Rows from block 4 of the encoder of a small masked image model, named by matrix and row number. Rows with one number belong to one neuron. Each number is 128 + 24 x the weight over its row's rms, rounded and kept within 0 to 255. All counts start at 0.
After each neuron's rows are labels from the 100 images, of 14848, where the neuron reaches its largest size: "colour at peak" is the nearest of a few named colours to the mean colour under the peak. Only what is clearly more common there than usual is listed. The data: photos of plants, animals and fungi (iNaturalist).
# gate: MLP gate (encoder.blocks.4.mlp.gate.weight, 512x192), inputs 128-191
# fc1: MLP up (encoder.blocks.4.mlp.fc1.weight, 512x192), inputs 128-191
# fc2: MLP down (encoder.blocks.4.mlp.fc2.weight, 192x512, transposed), outputs 128-191

gate.196 [119  72 108 115 128 157  92 145 162  98 115 102 110 112 118 123 136 128 111 131 129  67 102 190  83 117 125 117 130 109 138 144 113 116 116 158 154 137 101 155 168 119 146 123 111 126  99 171 135 115 109 123 101 127 122 104 143 105 126 111 137 106 131 127]
fc1.196 [151 114 176 114  88 112  63  98 162 113 138 105 134 135 166 122 103 150 110  99 188 109 142  95  80 101  97 154 105 142 120 124 125 120 113 148  93 132 108 134 126 119 139 105 142 118 127  80 143 105  94 143 127 144 176 102 109 158 130 153 164 101  69 124]
fc2.196 [138 124 123  75 106 139 128 122 144 147 155 146 133 127 132 124 150  94 118 136 171  95 152 121 174 135  64 139  97 137 132 106 111 136 136 120 141 150  93  47 109 156 116 113 141 126 158 148 129 155 116 131 105 106 149 154  93 188 102 143 124 162 166 115]
colour at peak: black

gate.401 [108 150 145 146 147 108 114  91 126  89 153  81 116 119 132 109 103  97 127 109 128 110 142 120 129  94 161  96 137 154 158 127 143 140 165 109 129 134 154 118 149 136 133 125 146 109  86 149 130 128 161  93 104  77 105 124  96 132 134 120 103 112  97 121]
fc1.401 [103 150 119 130 136 153  91 109 167  66 107 110 133 139  95 114 107 138 123 109 140 150 131  83 132 159 131 126 137 118 101 132  89  97 124 126 160 137 125 137 135  93  99 116 111  98 181 116 101 134  92 158 120 131 126 142 134 139 126 165 121 160 133 163]
fc2.401 [156 128 136 182 138 146 107 127 100  96 153 137  71 139 172 116 122 156 100 123 130  87 148 122 119 107 124 125 178 122  79 167 143 164 140 124 131 168 103  97  90 157 154 114 117  98 113  98 111 128 176 124 149 119 111 143 170 131 134 163 116 121 138 132]
colour at peak: brown

gate.506 [128 143 124 122 158 140 117 105 130  89 134 140 110 137 190 108 116 156  95 108 131 145 130 144  93 122 120 115 122 100 125 158  97 118 138  56 148  91 139 140 112 169  87 141 123  80 174 117 122 122 162  78 128 122 149 157  83 110 123 147 113 111  83 152]
fc1.506 [162 139 104 162  69 106 149 137 136 131 109 126 161 104 178 119 110 128 152 111 101 146  96 164 150 160  95 139 170 169 163 139 140 123 125 157 147 131 167 114 147 132 106 128 118 115 117 148 151 152  74  99 132  92 145  91 124 125 153 120 124 105 145 138]
fc2.506 [112 134 126 125  81 117 108 163 169 155  73 144 162 137  83 192 133 104 115 105 155 151 137 141 118 106 124 136 116 170  95  85 135  99  97 158 117 119  79 105 151 125 111  96 142 174 132 129 144 105 103 140 144 154 107 123 136 143 139 140 112 129 121 124]
colour at peak: white; cyan

gate.9 [102 134 143 113 105 109 174 111 169 145 100 102  96 125  80 129 138 110 141 112 156  88  95 129 112  69 109 170 133 109 150 169 138  75 125  79 143 136  89 150 142 117 128 107  99 114 141 118 103 131 125 116 129 112 122 167  86 191  93 134 128 104 145 117]
fc1.9 [111 105 104 116  67  79 120 131  87 144 111 138 129  90 117  75 127 131 110 172 111 124 107 128  92  99 137  74 107 152 139 136 170 134 140  70 155 123 131 105 123 117  83 174 136  94 128 141  83 113 107 116 100 163 104 119 130 122  95 160 149 158 125 117]
fc2.9 [130 116 119 140 108 138 113 125 153 101 128 136 124 106 134 116 127  68 139 185 135 109 121 132 112 141 162 145 103 145  97 150 124 145 119  93 140 171  74 129 101 119  69 103 103 119 165 132 129 124 160  92 122 157 141 162  93 156 101 150 136 131 145 116]
colour at peak: brown

gate.396 [127  99  89 138 153 153 153  96 122 130  92 120 112 110 116  93 148 100 158 110 146  95 166 142 154 125 114 106 134 133 130  82 156 131  97 152 141 122 112 132  75 123 121 132 121 107 161 162 135 133 112 109 116  85 114 141  98 110 130 116 128 138 131 139]
fc1.396 [156  88 149 109 121 132 137  86 158 122 144 154 141 102 123 142 125 107 114 121 124 154 134  96 162  83 135 135 126 144 119 126 166  88 131 124  98 104 123 127 129 131 121  91 143 135  57 119 133 103 143 105 170 142 112 124 138 120 112 136 133 139  87 150]
fc2.396 [128 105 126 136 175 129 160  60 181 146 151 139 110 181 118 114 135 120  99 147 126 128 138 145 109 140 118 161  99 175 145 113  91 143 139 184 104 110 106  98 125 159 127 118 191  90 141 100 112 116 141 107 141 123 163 132 105 118 146 141 162 137 123 137]
colour at peak: grey

gate.301 [ 94 113 134 132 103 110 159 110 132  74 110 139 114 141 120  67 109 133 150 123 130 113 146 114 159 144 146 137 129 116 100 120 144 130 122 112 112  76 119 115 112 101 104 100 108 147 161 109 118 118 136 121 108 114  93  68 131 119 122 152 148 118  91 106]
fc1.301 [ 99 122 125 130 172 143 169 128 122 132 100 105  89 154 125 114 117 124 161 109  93 181 120 131 155 119 164 108  94  87 102 141 102 102 108 108  93 116 119 159 122 112 122 154 102 135 156 108 122 129 114 128 134 150 106 126 115  87 156 125 131 119 104 133]
fc2.301 [122 168 128 104 113 120 126  98 185 128 134 111 147 172 116 129 147 142 121 138 173 114 130 107 172 102  87 145 147 127 130 121 130 147 118 105 148  90 165  95 113 136  87 156 118 142 166 115 103 104 129 121  91 151 111 115 117 204 103  89 103 141 144 182]
colour at peak: white

gate.193 [110  94 165 154 128 162 118 128 130 130 114 117 107 131 144  97 153 103 126 148 127  99 128 129  92 113 116 112 108 146 182 134  94  93 105  81 106 131 167 142 137 155 119 133 111 130 118 160 134 120 144 143 155  73 134 130 122 100 108 120 120 101 127 165]
fc1.193 [153 113 128 179 161 102 139 100 115 160 131 144 187 139 159 167 151 105 129 118 147 132 126 112 162 145 117 116 163 136  92 126 138 134 112 132 117 139  94 148 130  78 104 147 129 126  81 144 118 160 124 141 105 134 130 174 158 144  92 164 111 152 162 129]
fc2.193 [145 135  87 122  81  81 100 131 134 104 145 102 126 100 111 119 114 145 147 121 162 118 121 108 149 105 146 148 108 136 169 128 170 133 163 143 155 169 139 133 156 129 176 132  78 128 148 147 133  78 149 153  86 130 113 158 116 118 125 112 126 142 143 137]
colour at peak: black

gate.52 [104 122 140 168 152 133 135 130 142  65 111 112 162 132  70  79 129 146 165 125 122  84 146 149 129 176 148 109 139 144 172 121 115 153 101  70 171  95 115 165 133 140 159 100 134 133 136 132 122 108 107 122 116 132 118  83 127  89 131 143  75 120 123 148]
fc1.52 [167 104 124 113 130 120 132 157 142 116 123 136 143 139 135 145 143 119 153  88 132 151 152 121 121 114 141 153 157 119 125 127 173 155 178 186 174 124 147 104 134 147 116 147 163  84 133 109 148  99 142 107 171 125 127 161 125  95 145 150 144 139 156 159]
fc2.52 [158 189 121 130  95 101 146 136 133 129 109 113 108  88 154 135 103 120 105 162 116 169 132 159 129 120 159 110 127 122 139 165  96 110 145 112 127 131 114 108 144 107 169  89 171 151  92 115 145  82 112 135 132 123 191 118 156 116 116 147 143 120 113 122]
colour at peak: white

gate.511 [115 145 131 147 178 158 106 161 131 148 174  85 146 111 130  98  98 168 149 131 131 143 132 124 125 114 141  89 105  93 135 134 135 119 127 144 136 141  95 147 178 137 114  95 105 162  92  98 136 163 110 134  84 111 104 154 103 137 164 115 116  90  72 122]
fc1.511 [ 92 120 117 140 174 154 114 121 165 136 140 145  79 123 114 149 126  98 143 155 116 126 136 125 147 113 162 148 139 153  89 133 115  52 143 138 151 137  99 147 180 109 131 139 109 119 113  94 111 161 133 135 124 123 170  91 131  87 134 155 122 130 100 102]
fc2.511 [112 141 148 116 103 112 135 103 167  91  90 131 126 130  56 149 139 134 161 109 148 130 117 144 117 134 123 125 175 138  88 108 165 134 173 144 134  97 102 138 111 108 141 136 122 137 117 155 135 111 151 133 120 112 110  93 148  91 141 130 128 135 174 143]
colour at peak: white

gate.386 [ 90 128 150  87 123 119 144 123 150 117 107 119 113 172 175 111 137  87 162 130 119 100 162 124 129 134  98 134 139 135 138 111 117 130  94  99 113 123 132 107 147 160 115 119 156 160 136 100 142 100 103 139 145  74 145 130 164 129 152 103 121  79 129 134]
fc1.386 [119 110 107 106 110 184 139 139 173 145 160 129 147 139 113 123 147 130 131 134  78 145 123 179 119 107 166 137 105  71 136  97 122 149 139 132 132 132 126 112 144 135 122 145 110 149 113 171 165 137 122 104 113 139 150 113  72 111 135 151 144 110 134 109]
fc2.386 [129 131  87 100  93 125 133 118 120 118 152 104 163 126 133 104 131 143 105 137 120 128  81 117 145 116 118 182  95 114 138 126 119 144 133 119  91 175 140 113 123 148 158 133 183 130 126  96 156 122 128 121 151 107 110 161 111 136 109 183 152 128 159 140]
colour at peak: green

gate.232 [105 143 141 133 132 198 120 129 109 116 101 155 139 109 126 130 142 149 106 124 127 139 152 149  74 146 197 104 114 123 136 119 148 130 100 146 113 120  95 109 146 135 180 141  96 134  93 130 118 126 116 104 109 129  94 185 161 127 126 177 119 144 146 131]
fc1.232 [150 124  81 164 103 140 165  94 127 115 142 137 139 125 131 149 111 119 144 126 143 118  92 122 133 146  85 115 159 151 138 122 139 146 148 159  73 149  92 121 125 137 103 129  99  85  91 154 159 121 121 109 140 107 140 113 135 158 109 116 106 138 135 146]
fc2.232 [134 126 161  78 148 122 105 116 125 125 111  94 102 153 121 170 147 118 141 117 107  89 126 109 145 134  89 126 123  99 150 138 161 159 132 154 162 152 130 153 114 110 160 159 126 131 194 139 131 155 173 119 160 169 140  99 105 127 139  55 171 103 119 127]
colour at peak: cyan

gate.47 [155 127 167 145 143 150 141 112 158 117 141 161 136 151 122 136 150 142 121 118 122 119  93 131 150 142 119 119 121  96 116 167 104  83  76 107  79 108 132 113  94 113 141 120 140 151 137 138 105 145 161 161 133 162 158 130 166 130 198 172 152 128 103 125]
fc1.47 [137 153 140 123 107 170 142 126 171 172 142 175 137 152 147 146 125 128 119 122 134 150 157 123 154 159 148 113 162 114 102 129 134 135 110 131  92  95 131 140 113 130 124 168 114 170 154 154 131 182 152 154 155 129 136 132 146 119 160 153 122 111 105 111]
fc2.47 [142 136 129 153 114 126  82 163  74 132 136  80 113 141 132 104 106  83 169 140 157  92 107 111 119 119 124 147 129 149 151 127 129 144 185 124 140 158 107 118 132 107 110 111 142  73 112 107 132  58 100 118 120  86 107 135 100 100  78  58 120 165 141 141]
colour at peak: cyan

gate.322 [123 129 139 108 130  88 134 108 153 154 128 148 117 102 195 101 148 116  83 125 121  87 138 108 129 104 136 107 122 129 119  95 110  75 142 126 132 102 110 121 128 152 135 115 125 104 119 136 141 103  97 103  99 149 122 118 144 146  94  78 143 119 142  81]
fc1.322 [152 172 100 114 133 183 132 129 148 128 155 117 124 146 102 119  94 147 144 125 142 124 169 166 151 156  91 124 145 102 142 138  85 135 112 165  99 108 109 116 119 124 137 162  97 150 156  82 135 140 138 142 104 141 129 158 169 157  90 183 150 146 101 106]
fc2.322 [206 104 109 116 143 110 107 121 152 145 169 136 111 125 116 122 150 120  97 162 119 130 149 146 135  94 139 126  82 161 154 131 122 142 144 136 179 103  98  93 151 122 143 171 142 160 106 128 103 135 109  91  92 148  99 116 111 112 111 105 123  98 158 116]
colour at peak: grey

gate.60 [119 140 166 123  91 143 176 109  86 122 130 104 164 141 140 110 129 105 120 158 121 108  87 125 158 173  99 121 119 136  75 157 106  75 141 128 120 136 124 117 111 166 126 141 130 117 143 164 141 145 129  99 146 129 142 118 131 139 121  74  86 124 100 128]
fc1.60 [ 91 120 142 129 107 115 157 103 126 141 107 126 170 119  99  97 153 101  96 116 126 109  83 117 143 161 115 119 127 125  98 152  74 116 113 134 118 189 129 161 114 132 100 132 109 107 146 131  92 168 161  83 120 130 131 129 175 122 166 127 128 151 124 126]
fc2.60 [126 130 127 147 166 143 153 127 132 100 100 147 137 143 150 131 109 149  96 133 114 161 133  89 162 146 117 119 121 107  96 156 125 117 135 107 123 136 132 127 132 137 123 134  81 139  91 168 120 125  98  95 120  89 132 138 176 108 122  72  86 119 110 120]
colour at peak: brown

gate.300 [112  85 177  79 162 132 116 128  80 103 179 131 117 134 122 136 113 140 144 138 134 125 134 110 117 125 136 121 128 100 141 149 150 105 108 149 140 137 100 101 163 115 149 130 134 153 108 146  91 103 131 163 130 169 155 133 183 182 135 120 182 146  73 152]
fc1.300 [122 155 152 110 129  94 125 126  88 152 128 121 127 134 122 129 131 173 124 157 111 138  79 113 156 107  94  95 140 122 104  89 162 125 143 114 124 115 176 165 101 112 104 117 154 116 163 127 143 140 116 140 148 109 105  90  86 144 108 146  79 115 119 141]
fc2.300 [135 117 152 134 140 139 164 174 105 131 139 124 142 114 140 145 139 114 175 152  94 138 150 101 120 164 123  91 132  87 106 137 142 120 116 122 151 155 147 148 180 158 185 109 165 178  99 151 101 166 147 133 162 135 124 106 163 137 108 106 116 150 143 113]
colour at peak: grey

gate.138 [144  93 156 143 167 105 138 113 160 117 126 163  98  83 137 133 139 150 124 154 131 126  87 136 143  88 128 161  76 142 143 154 146  79 140 136 113 127 161 126 105 121 142  96 134 123 181 130  69 115 102 148 116 166 132 121 139 130 141 117 130 168 124  90]
fc1.138 [141 104 120 128 141 138 135 161 191 126 117  95 122 122 123 107 113 123 158 141 131 148 117 121  87 165 141 194 140 118 148  64 122 124 133 156 125  75 107 129 129 125 110 122 126 154 141 136 144  95 124 105 154 108 146 135 126  91 129  99 117  96 101 135]
fc2.138 [128 110 120 120 126 117 148  71 138 178 110 142 107 155 107 121 132 137 142 134 130  63 121 107 135 135 156 130 105  89 128 120 144 147 137 133 161 142 116 104 187 128 116 104 167 112 133 163 144 137 131 158 165 115 126 136 172 114 165 168 142 100 143 125]
colour at peak: black

gate.373 [ 82 124  95 152 139 160 145 123 159 146 159 150 104 104 155 147 120 142 167 166 151 163 149 128 150 147  77 127 131 160 138 122  87 119 124 141  77 148 160 126 178 119 116 136 151 166 148 128 179 137 142 154 117 172 121 162 107  87 153  97 142 179 109 136]
fc1.373 [ 88 123 136 153  76 138  95 145 113 132 121 165 140 103 135 136 184  68 140 137 153 156 145 143 145 140 152 117  91 160 130 131 145 142 107 125  95  99 169 106 118  85 130 170 134 170 109 140 125 101 172 149 131 152 131 142 137 133 104 141 111 157 162 125]
fc2.373 [194 170 122 110 109  89 127 165 145 111 151 103 135 140 189 142 132 169 121 144 120 159 110 105  74 131 133 154 142  76 134 123 181 144 124 120 178 119  92 122 101 162 139 142 143  96 136 123 130 151 136 120 148 126 124 117  95 124  78  81 142  91 157 129]
colour at peak: black

gate.312 [136  53 160 144 117 157 151 112 131 104  96 112  89 125 139 113 129 108  86 177 150 122 167 114 116 147 115 126 164 128 106 105 149 139 116 128 140 124 125 116 132 102 129 129 108 142 127 104 109 116 117 129 117 114 119 153 129 127 143 163 120 153 148 148]
fc1.312 [101 108 115 139 172 184 110 104 136 129 114 105 172 153 157 129 154 122  86 134 143 152 110 112 108 155 171 122 108  97 149 110 111 132 159 138 134  98 184 116 165 110 159 140 171 126 149 130 112 117 167 106 113 191 185 133 116 100 128 136 140 162  94  96]
fc2.312 [ 87 128 178 121 138 174 140 143 154 141  98 146 154 149 132  78  97  61 131 155 143 117 131 174  78 119 138 169 125  95 136  83 167 138 121 129  80  79 105 136 136 121 134  76 137 112 130 114 139 117 111 117 131 185 127 138 131 135  87 117 159 138  87  93]
colour at peak: cyan

gate.95 [116  47 151 122 161 104 134 130 133 117 138 100 106 158  90 142 150 138 107 118 135 154 109 121 121 108  98 109 147 135  73 160 133 124 103 140  99 130  96 145 136 129  91  75 159 163 147 116 138 151 152  99 134 156 132 135 149 108 128 109 161 105 106 158]
fc1.95 [160 158 125 128 100 174 123  71 160 144 145  80 148 136 124 116 108 154 149  84 133 112 127 171  93 144 145 179 138 141 205 130 136 140 129 106 128 119 138  81 124 131 149 108 110 144 116 123 162 126 120 141 123 113 130 111 158 140 151 114 127 142 172 133]
fc2.95 [122 122 131 109 108 143 109 156 126 155 153 133 123 135 163 157 140 140 139 147 155 162 114 176 108  85  95 143 120 128 129 139 110 132 144  90 108  97 120 113 119 133 142 146 185 100 121 110 144 101 135 134 128 156 125 124  94 127 151 138 162 124  91 140]
colour at peak: white

gate.125 [128 135 114 147 133 109 138 111 115  70  70 135 111 144 124  93 119  87  92  88 151 150 149 125 123 124 131 145 106 161  81 151 107 111 125 127 125  92  85 151 137 169 124 133  88 115 115 106 105 108 109 162  82 130 115  86 114 140  72 155 103 132 124 137]
fc1.125 [109 115 106 125  66 161 130 104 109 119 176 159 156 158 124 113 140 155 142 162  94 110 128 160 108  96 184 119 148 129 188 109 146 126 138 136 117 158 139 111  94 139 122 140 139 116 140 130 109 137 114 128 139 127 123 149 131 136 122 151 122 128 166 129]
fc2.125 [155 141 142  90 129 159 119 140 127 131 112 114 150  96 174 140 134 115 126 142 141 138 113 153 113 107 152 154 115 119 136 176 146 136 147 132 108  99 130 136 133 132 131 113 108 187 107 150 102 150 146 141 161 135 143 142 112 120 144 152  95 109 125 122]
colour at peak: pink

gate.98 [104 118 112 107 169 114 177  93 147 103 126 149 123 126 138  91 141 118 114 119  93 153 146 108 150 145 137 121 127 113  74 153 127  76 127  97 122 102 158 160 161 143 105 149 119 145 101 114 125  92 107 119 156 151 152  85 152 134 123 126 159 114 111 132]
fc1.98 [124 119 137 126 148 130 124 105 158 101  97 114  93 150 126 136 120 109 142  98 111 128 131 132 155 180  68 125 120 100  84 170  83 128 139 104  95  95 104 183 121 137 118 104 134 100 147 102 135 140  90 109 130 157 155 123 118 134 124 119 106 142 116 148]
fc2.98 [129  83 130 118 145 127 128 109 172 155 102 117 165 131 100 146 108 158 115 111 162 146 157  72 115 124 113 107 112 121  91 107 135 135 119  99 133  94 136 157  93 133 138 130 109 114  81 132 123 101 136 102 169 162 136 138 158 124  75  80 141 128 123 131]
colour at peak: white; pink

gate.174 [114 129 126 147 101 124 168  85 169 131  77 107 118 130 145  77 134 130 130 105 118 106 165 146 183 126 117 158 105 105 137 129 118 127 113 132 154 110 125 152 131 123 131  93 115 149 170 114  93 127 100  98 126 164 115  94 180  97 109 140 137 138 111 133]
fc1.174 [101 204 115 127  92 132 193 158 124 134 115 123 173 105 147 123 124 138 150 147 118 124 129 152 172 121 148 144 197 127 128 154 160 122 159 157 117 107 193 138 138 140 128 135  99 121 101 115 141 137 122 118  90 138 127 134 131 154 126  95 111 124 146 157]
fc2.174 [122  90 124 152  93 144  82 145  99  71 132 146  87 133 105 178 109 126 126 196 117 160 102 134 105 121 120 120 142 161 119 120 145 114 134 106  89 143  75 122 115 127 154 176 114 115  97 141 144 122 161 127 138  96 134 146  93 175 155 112 106 124  99 131]
colour at peak: cyan

gate.383 [135 152 143  98 163 120 138  93 161 103 141 130 112 117 104 146 116 133 117 169 100  98 140 117 148 145 172  59 137  97  95  92 138 122 114 116 111 165 127 143  92 121 100  96 141 161 147  76 123 118 145 119 174 130 131 121 137 137 114 185 163 134 127 142]
fc1.383 [101 126 141 115 185  89 125 127  87 102 119 145 127 120 131 128 127 151 134 168 126  83 121  97 172  86 118  76 116  99 120 138 143 129 129  79 109 111 100 126 131 127 135 151 154  91 134 122 112 110 112 164 144 140 127 153 124 141 121 184 128 126 150 138]
fc2.383 [164  94 116 108  77 112 121  78 105 123 115  86 134 125 117 116 132 159 104  88 138 138 115 122 108 100 115 128 115 118 113 135 115 146 105 102 176 159 130 114 178 143  82 140 128 124 174 120 118  91 133 122 164  91 125 124 130 137 135 106 131 113 109 120]
colour at peak: cyan; white

gate.329 [158 176  89 128  98 147 112 149 136 135 128 114 111 149 149 130 136 133 118 132 134 125 111  95 137 144 145 125 127 124  93 145 148 135 124 134 113 133  97 112 117 104 149 105 128 100 117 159 148 113 104 134 136 100 136 129  81 118 124 133 108 146 124 113]
fc1.329 [113 121 105  87 117 129 117 111 138 166 103  95 138 117 114 167 117 134 135 130 122 126  90 146 139 116 143 155 153 138 122 123 127 137 152 117 141  91 107 122 107 142 145 145 126 138 120 116 140 102 138 110 112 165 127 150 139 137 129 102 117  87 117 124]
fc2.329 [115 120 125 119 121 111  98 112  93 111 149  95 147  95 120  94 156 112 105 104 152 121 103 107 139 113 144  82 106  95 157  97 152 144 135 128 139 136 113 128 144 135 114 129  97  95 130 106 101 112  86 120 120 144 150 119 102 118 114  70  91 152 134 114]
colour at peak: yellow

gate.422 [121 100 116 137 139  75  86 190  93 104  96 148 135 108  88 156 109 142 124 124 128 161 153 124 139 175  67 118  85 130  77 113 119 122 114 105 126 182 100 115 110 108  97 120 116  72 123 119 133 150 125 147  82 132 143 156 124 147 150 148 127 146 111 127]
fc1.422 [160 114 158 129 142 125 132 153 131 124 149 107  98 143 147 147 153 117 116 143 161 116  90 115 132  87 117  99 130 122  96 138 124 129  92 105 120  98 145 112  92 107 120  97 140 110 126 126 127 136 151 149 103 120 112 152 176 143 139 138 126 174 134 153]
fc2.422 [112  89 143 114 131 130 145 166 173 112 149 135 125 142 103 147 156 118  78 143 128 158  84 122 145  94 140  98 134 142  79 125 100 132 142  82 144 144 157 128 164 123 129  81 180 148 134  90 116 126 132  91 101 158 102 155 122 139  89 103 153 124 140 183]
colour at peak: pink

gate.284 [132 122 127 140 158 142 107 132 171 147 182 133 123 170 142 126 134 125 147 154 136 147 145 145 135 124 112 151 163 133 101 134 141 140 133 182 121 153 116 145 156 153 129 122 161 158 179 125 145 138 152 146 165 152 149 136 132 127 130 184 128 150 134 146]
fc1.284 [ 83  97 136 101 144  98 103  94 120  96 127  94  73 121 113 113  99 134  93 130 115 107 118 105  97 135  82  92 137  99  68 109 123 141 102 135  81 103 102 130 123  92 101 135 126 108 134 110  98 102  98 106 107 124 107  95 114 103 130  99 131  99  91 110]
fc2.284 [168 130 151 149 103 125 144 162 146 103 100  91 130 133 133 115 128 153 155  95 110 124 145  86 134 173 105  98 152 121 103 149 115 164  89 107 165 166 121 118 149 102 121 116 120 105 150 117  94 104 115 144 106 139 105 112 153 114 169 205 160 135 124 138]
colour at peak: white

gate.12 [126 138 116  99 138 104 122 129 187 148 109 111 154  68 127 139 129 121 117 124 112  98  90  66 148 122 101 121 143 127 120  95 136 131 153  59 118 151 128 149 147 138 128 118 110  73 136 123 121 137 124 109 132  85 101  87 143 102 116 122 169 112 116 129]
fc1.12 [143 136 146 147  96 177 154 148 121 113 142 143 139 107 137 160 129 118 155 141 116 127 156 130 137 105 137 117 122 126 117 130 125 118 131 174 160 158 132 158  92 104 163 143 135 139 136 108 170  92 129 161 108 153 104 171 100 177  97 173 119 166 106 112]
fc2.12 [170 156 132 136 106 133  84 113 150 122 120 140 128 109 162 140 125 107 125 133 103 121  90 118 112 131 139 131 147 108 140  97 112  89 122 154 170 133 102 152 116 104 101 127 144  98 119 102  81 151 118 135  88 148 107 157 113 134 105 172 117 125 132 110]
colour at peak: black

gate.447 [ 90 207 162 138 119 153 148 132 152 136 170 148 156 211 144 131 150 138  92  92 137 137 146 102 182 164 127 100 119 122 143 110 141  84 119 132 136 138 128 160 131 138 126 173 100 164 146 128  90 119 115  89 123 146 150 124 131 163  97 156 132 145 100 129]
fc1.447 [104 160 160 155 176 149 157 132  81 111  83 146 159 144 122  96 143  98 133 111 167  70  96 122  95 120 144  99 130 107 117 169 146 101 116 149 109 130 109 143 143 142 126 124 106 116 129 141  98 157 126 102 176 176 136 118 183 106 149 146 110 125 139 158]
fc2.447 [112 173 114 115 140 131 129 119 122 139 115 103 133 103  90 137 122 150 115 122 165  41 131 172 120 176 144 131 159  86 108 125 120 159 136 100 100 130  93 177 131 130 106 126 118 148 109 160 110 153 148 145  95 156 122 115 119 107 167 107 139 140 100 129]
colour at peak: orange

gate.477 [ 73 104  80 150 119 155 132 138 137 111 158 127 126 134 166 112 111 125 117 158 129 193 131 167 111 168 140 117 128 142 119 120 112 130 138 116 173 192 100 103 132 105  90 172 104 137 136  96 104 142  84 127 123 104 161 111 111 139  96 167  94  91  90  91]
fc1.477 [ 50 137  86 136 114 148  91 158 119 126 165 116 122 148 138 109 127 127 123 134 129 120 100 158 148 116 162 115 120 174 114  99  95 125 128 124 136 119 116 103 144  92 162 155 104 124 146  74 162 177 160 112 137 139 164 137 134 143 108  94 130 127  76  76]
fc2.477 [142 128  86 108 139 118 147  94 124 105 121 145 161 147 131 149 121 146 103 137 134 172 143 165 117  70 122 141 132 152  90  75 131 178 127 133 134 126  85 147 143 154 137 161 115  87 101 161 139  94 139  96  99 105 120 127 145 108  98 139 125 117 189 161]
colour at peak: pink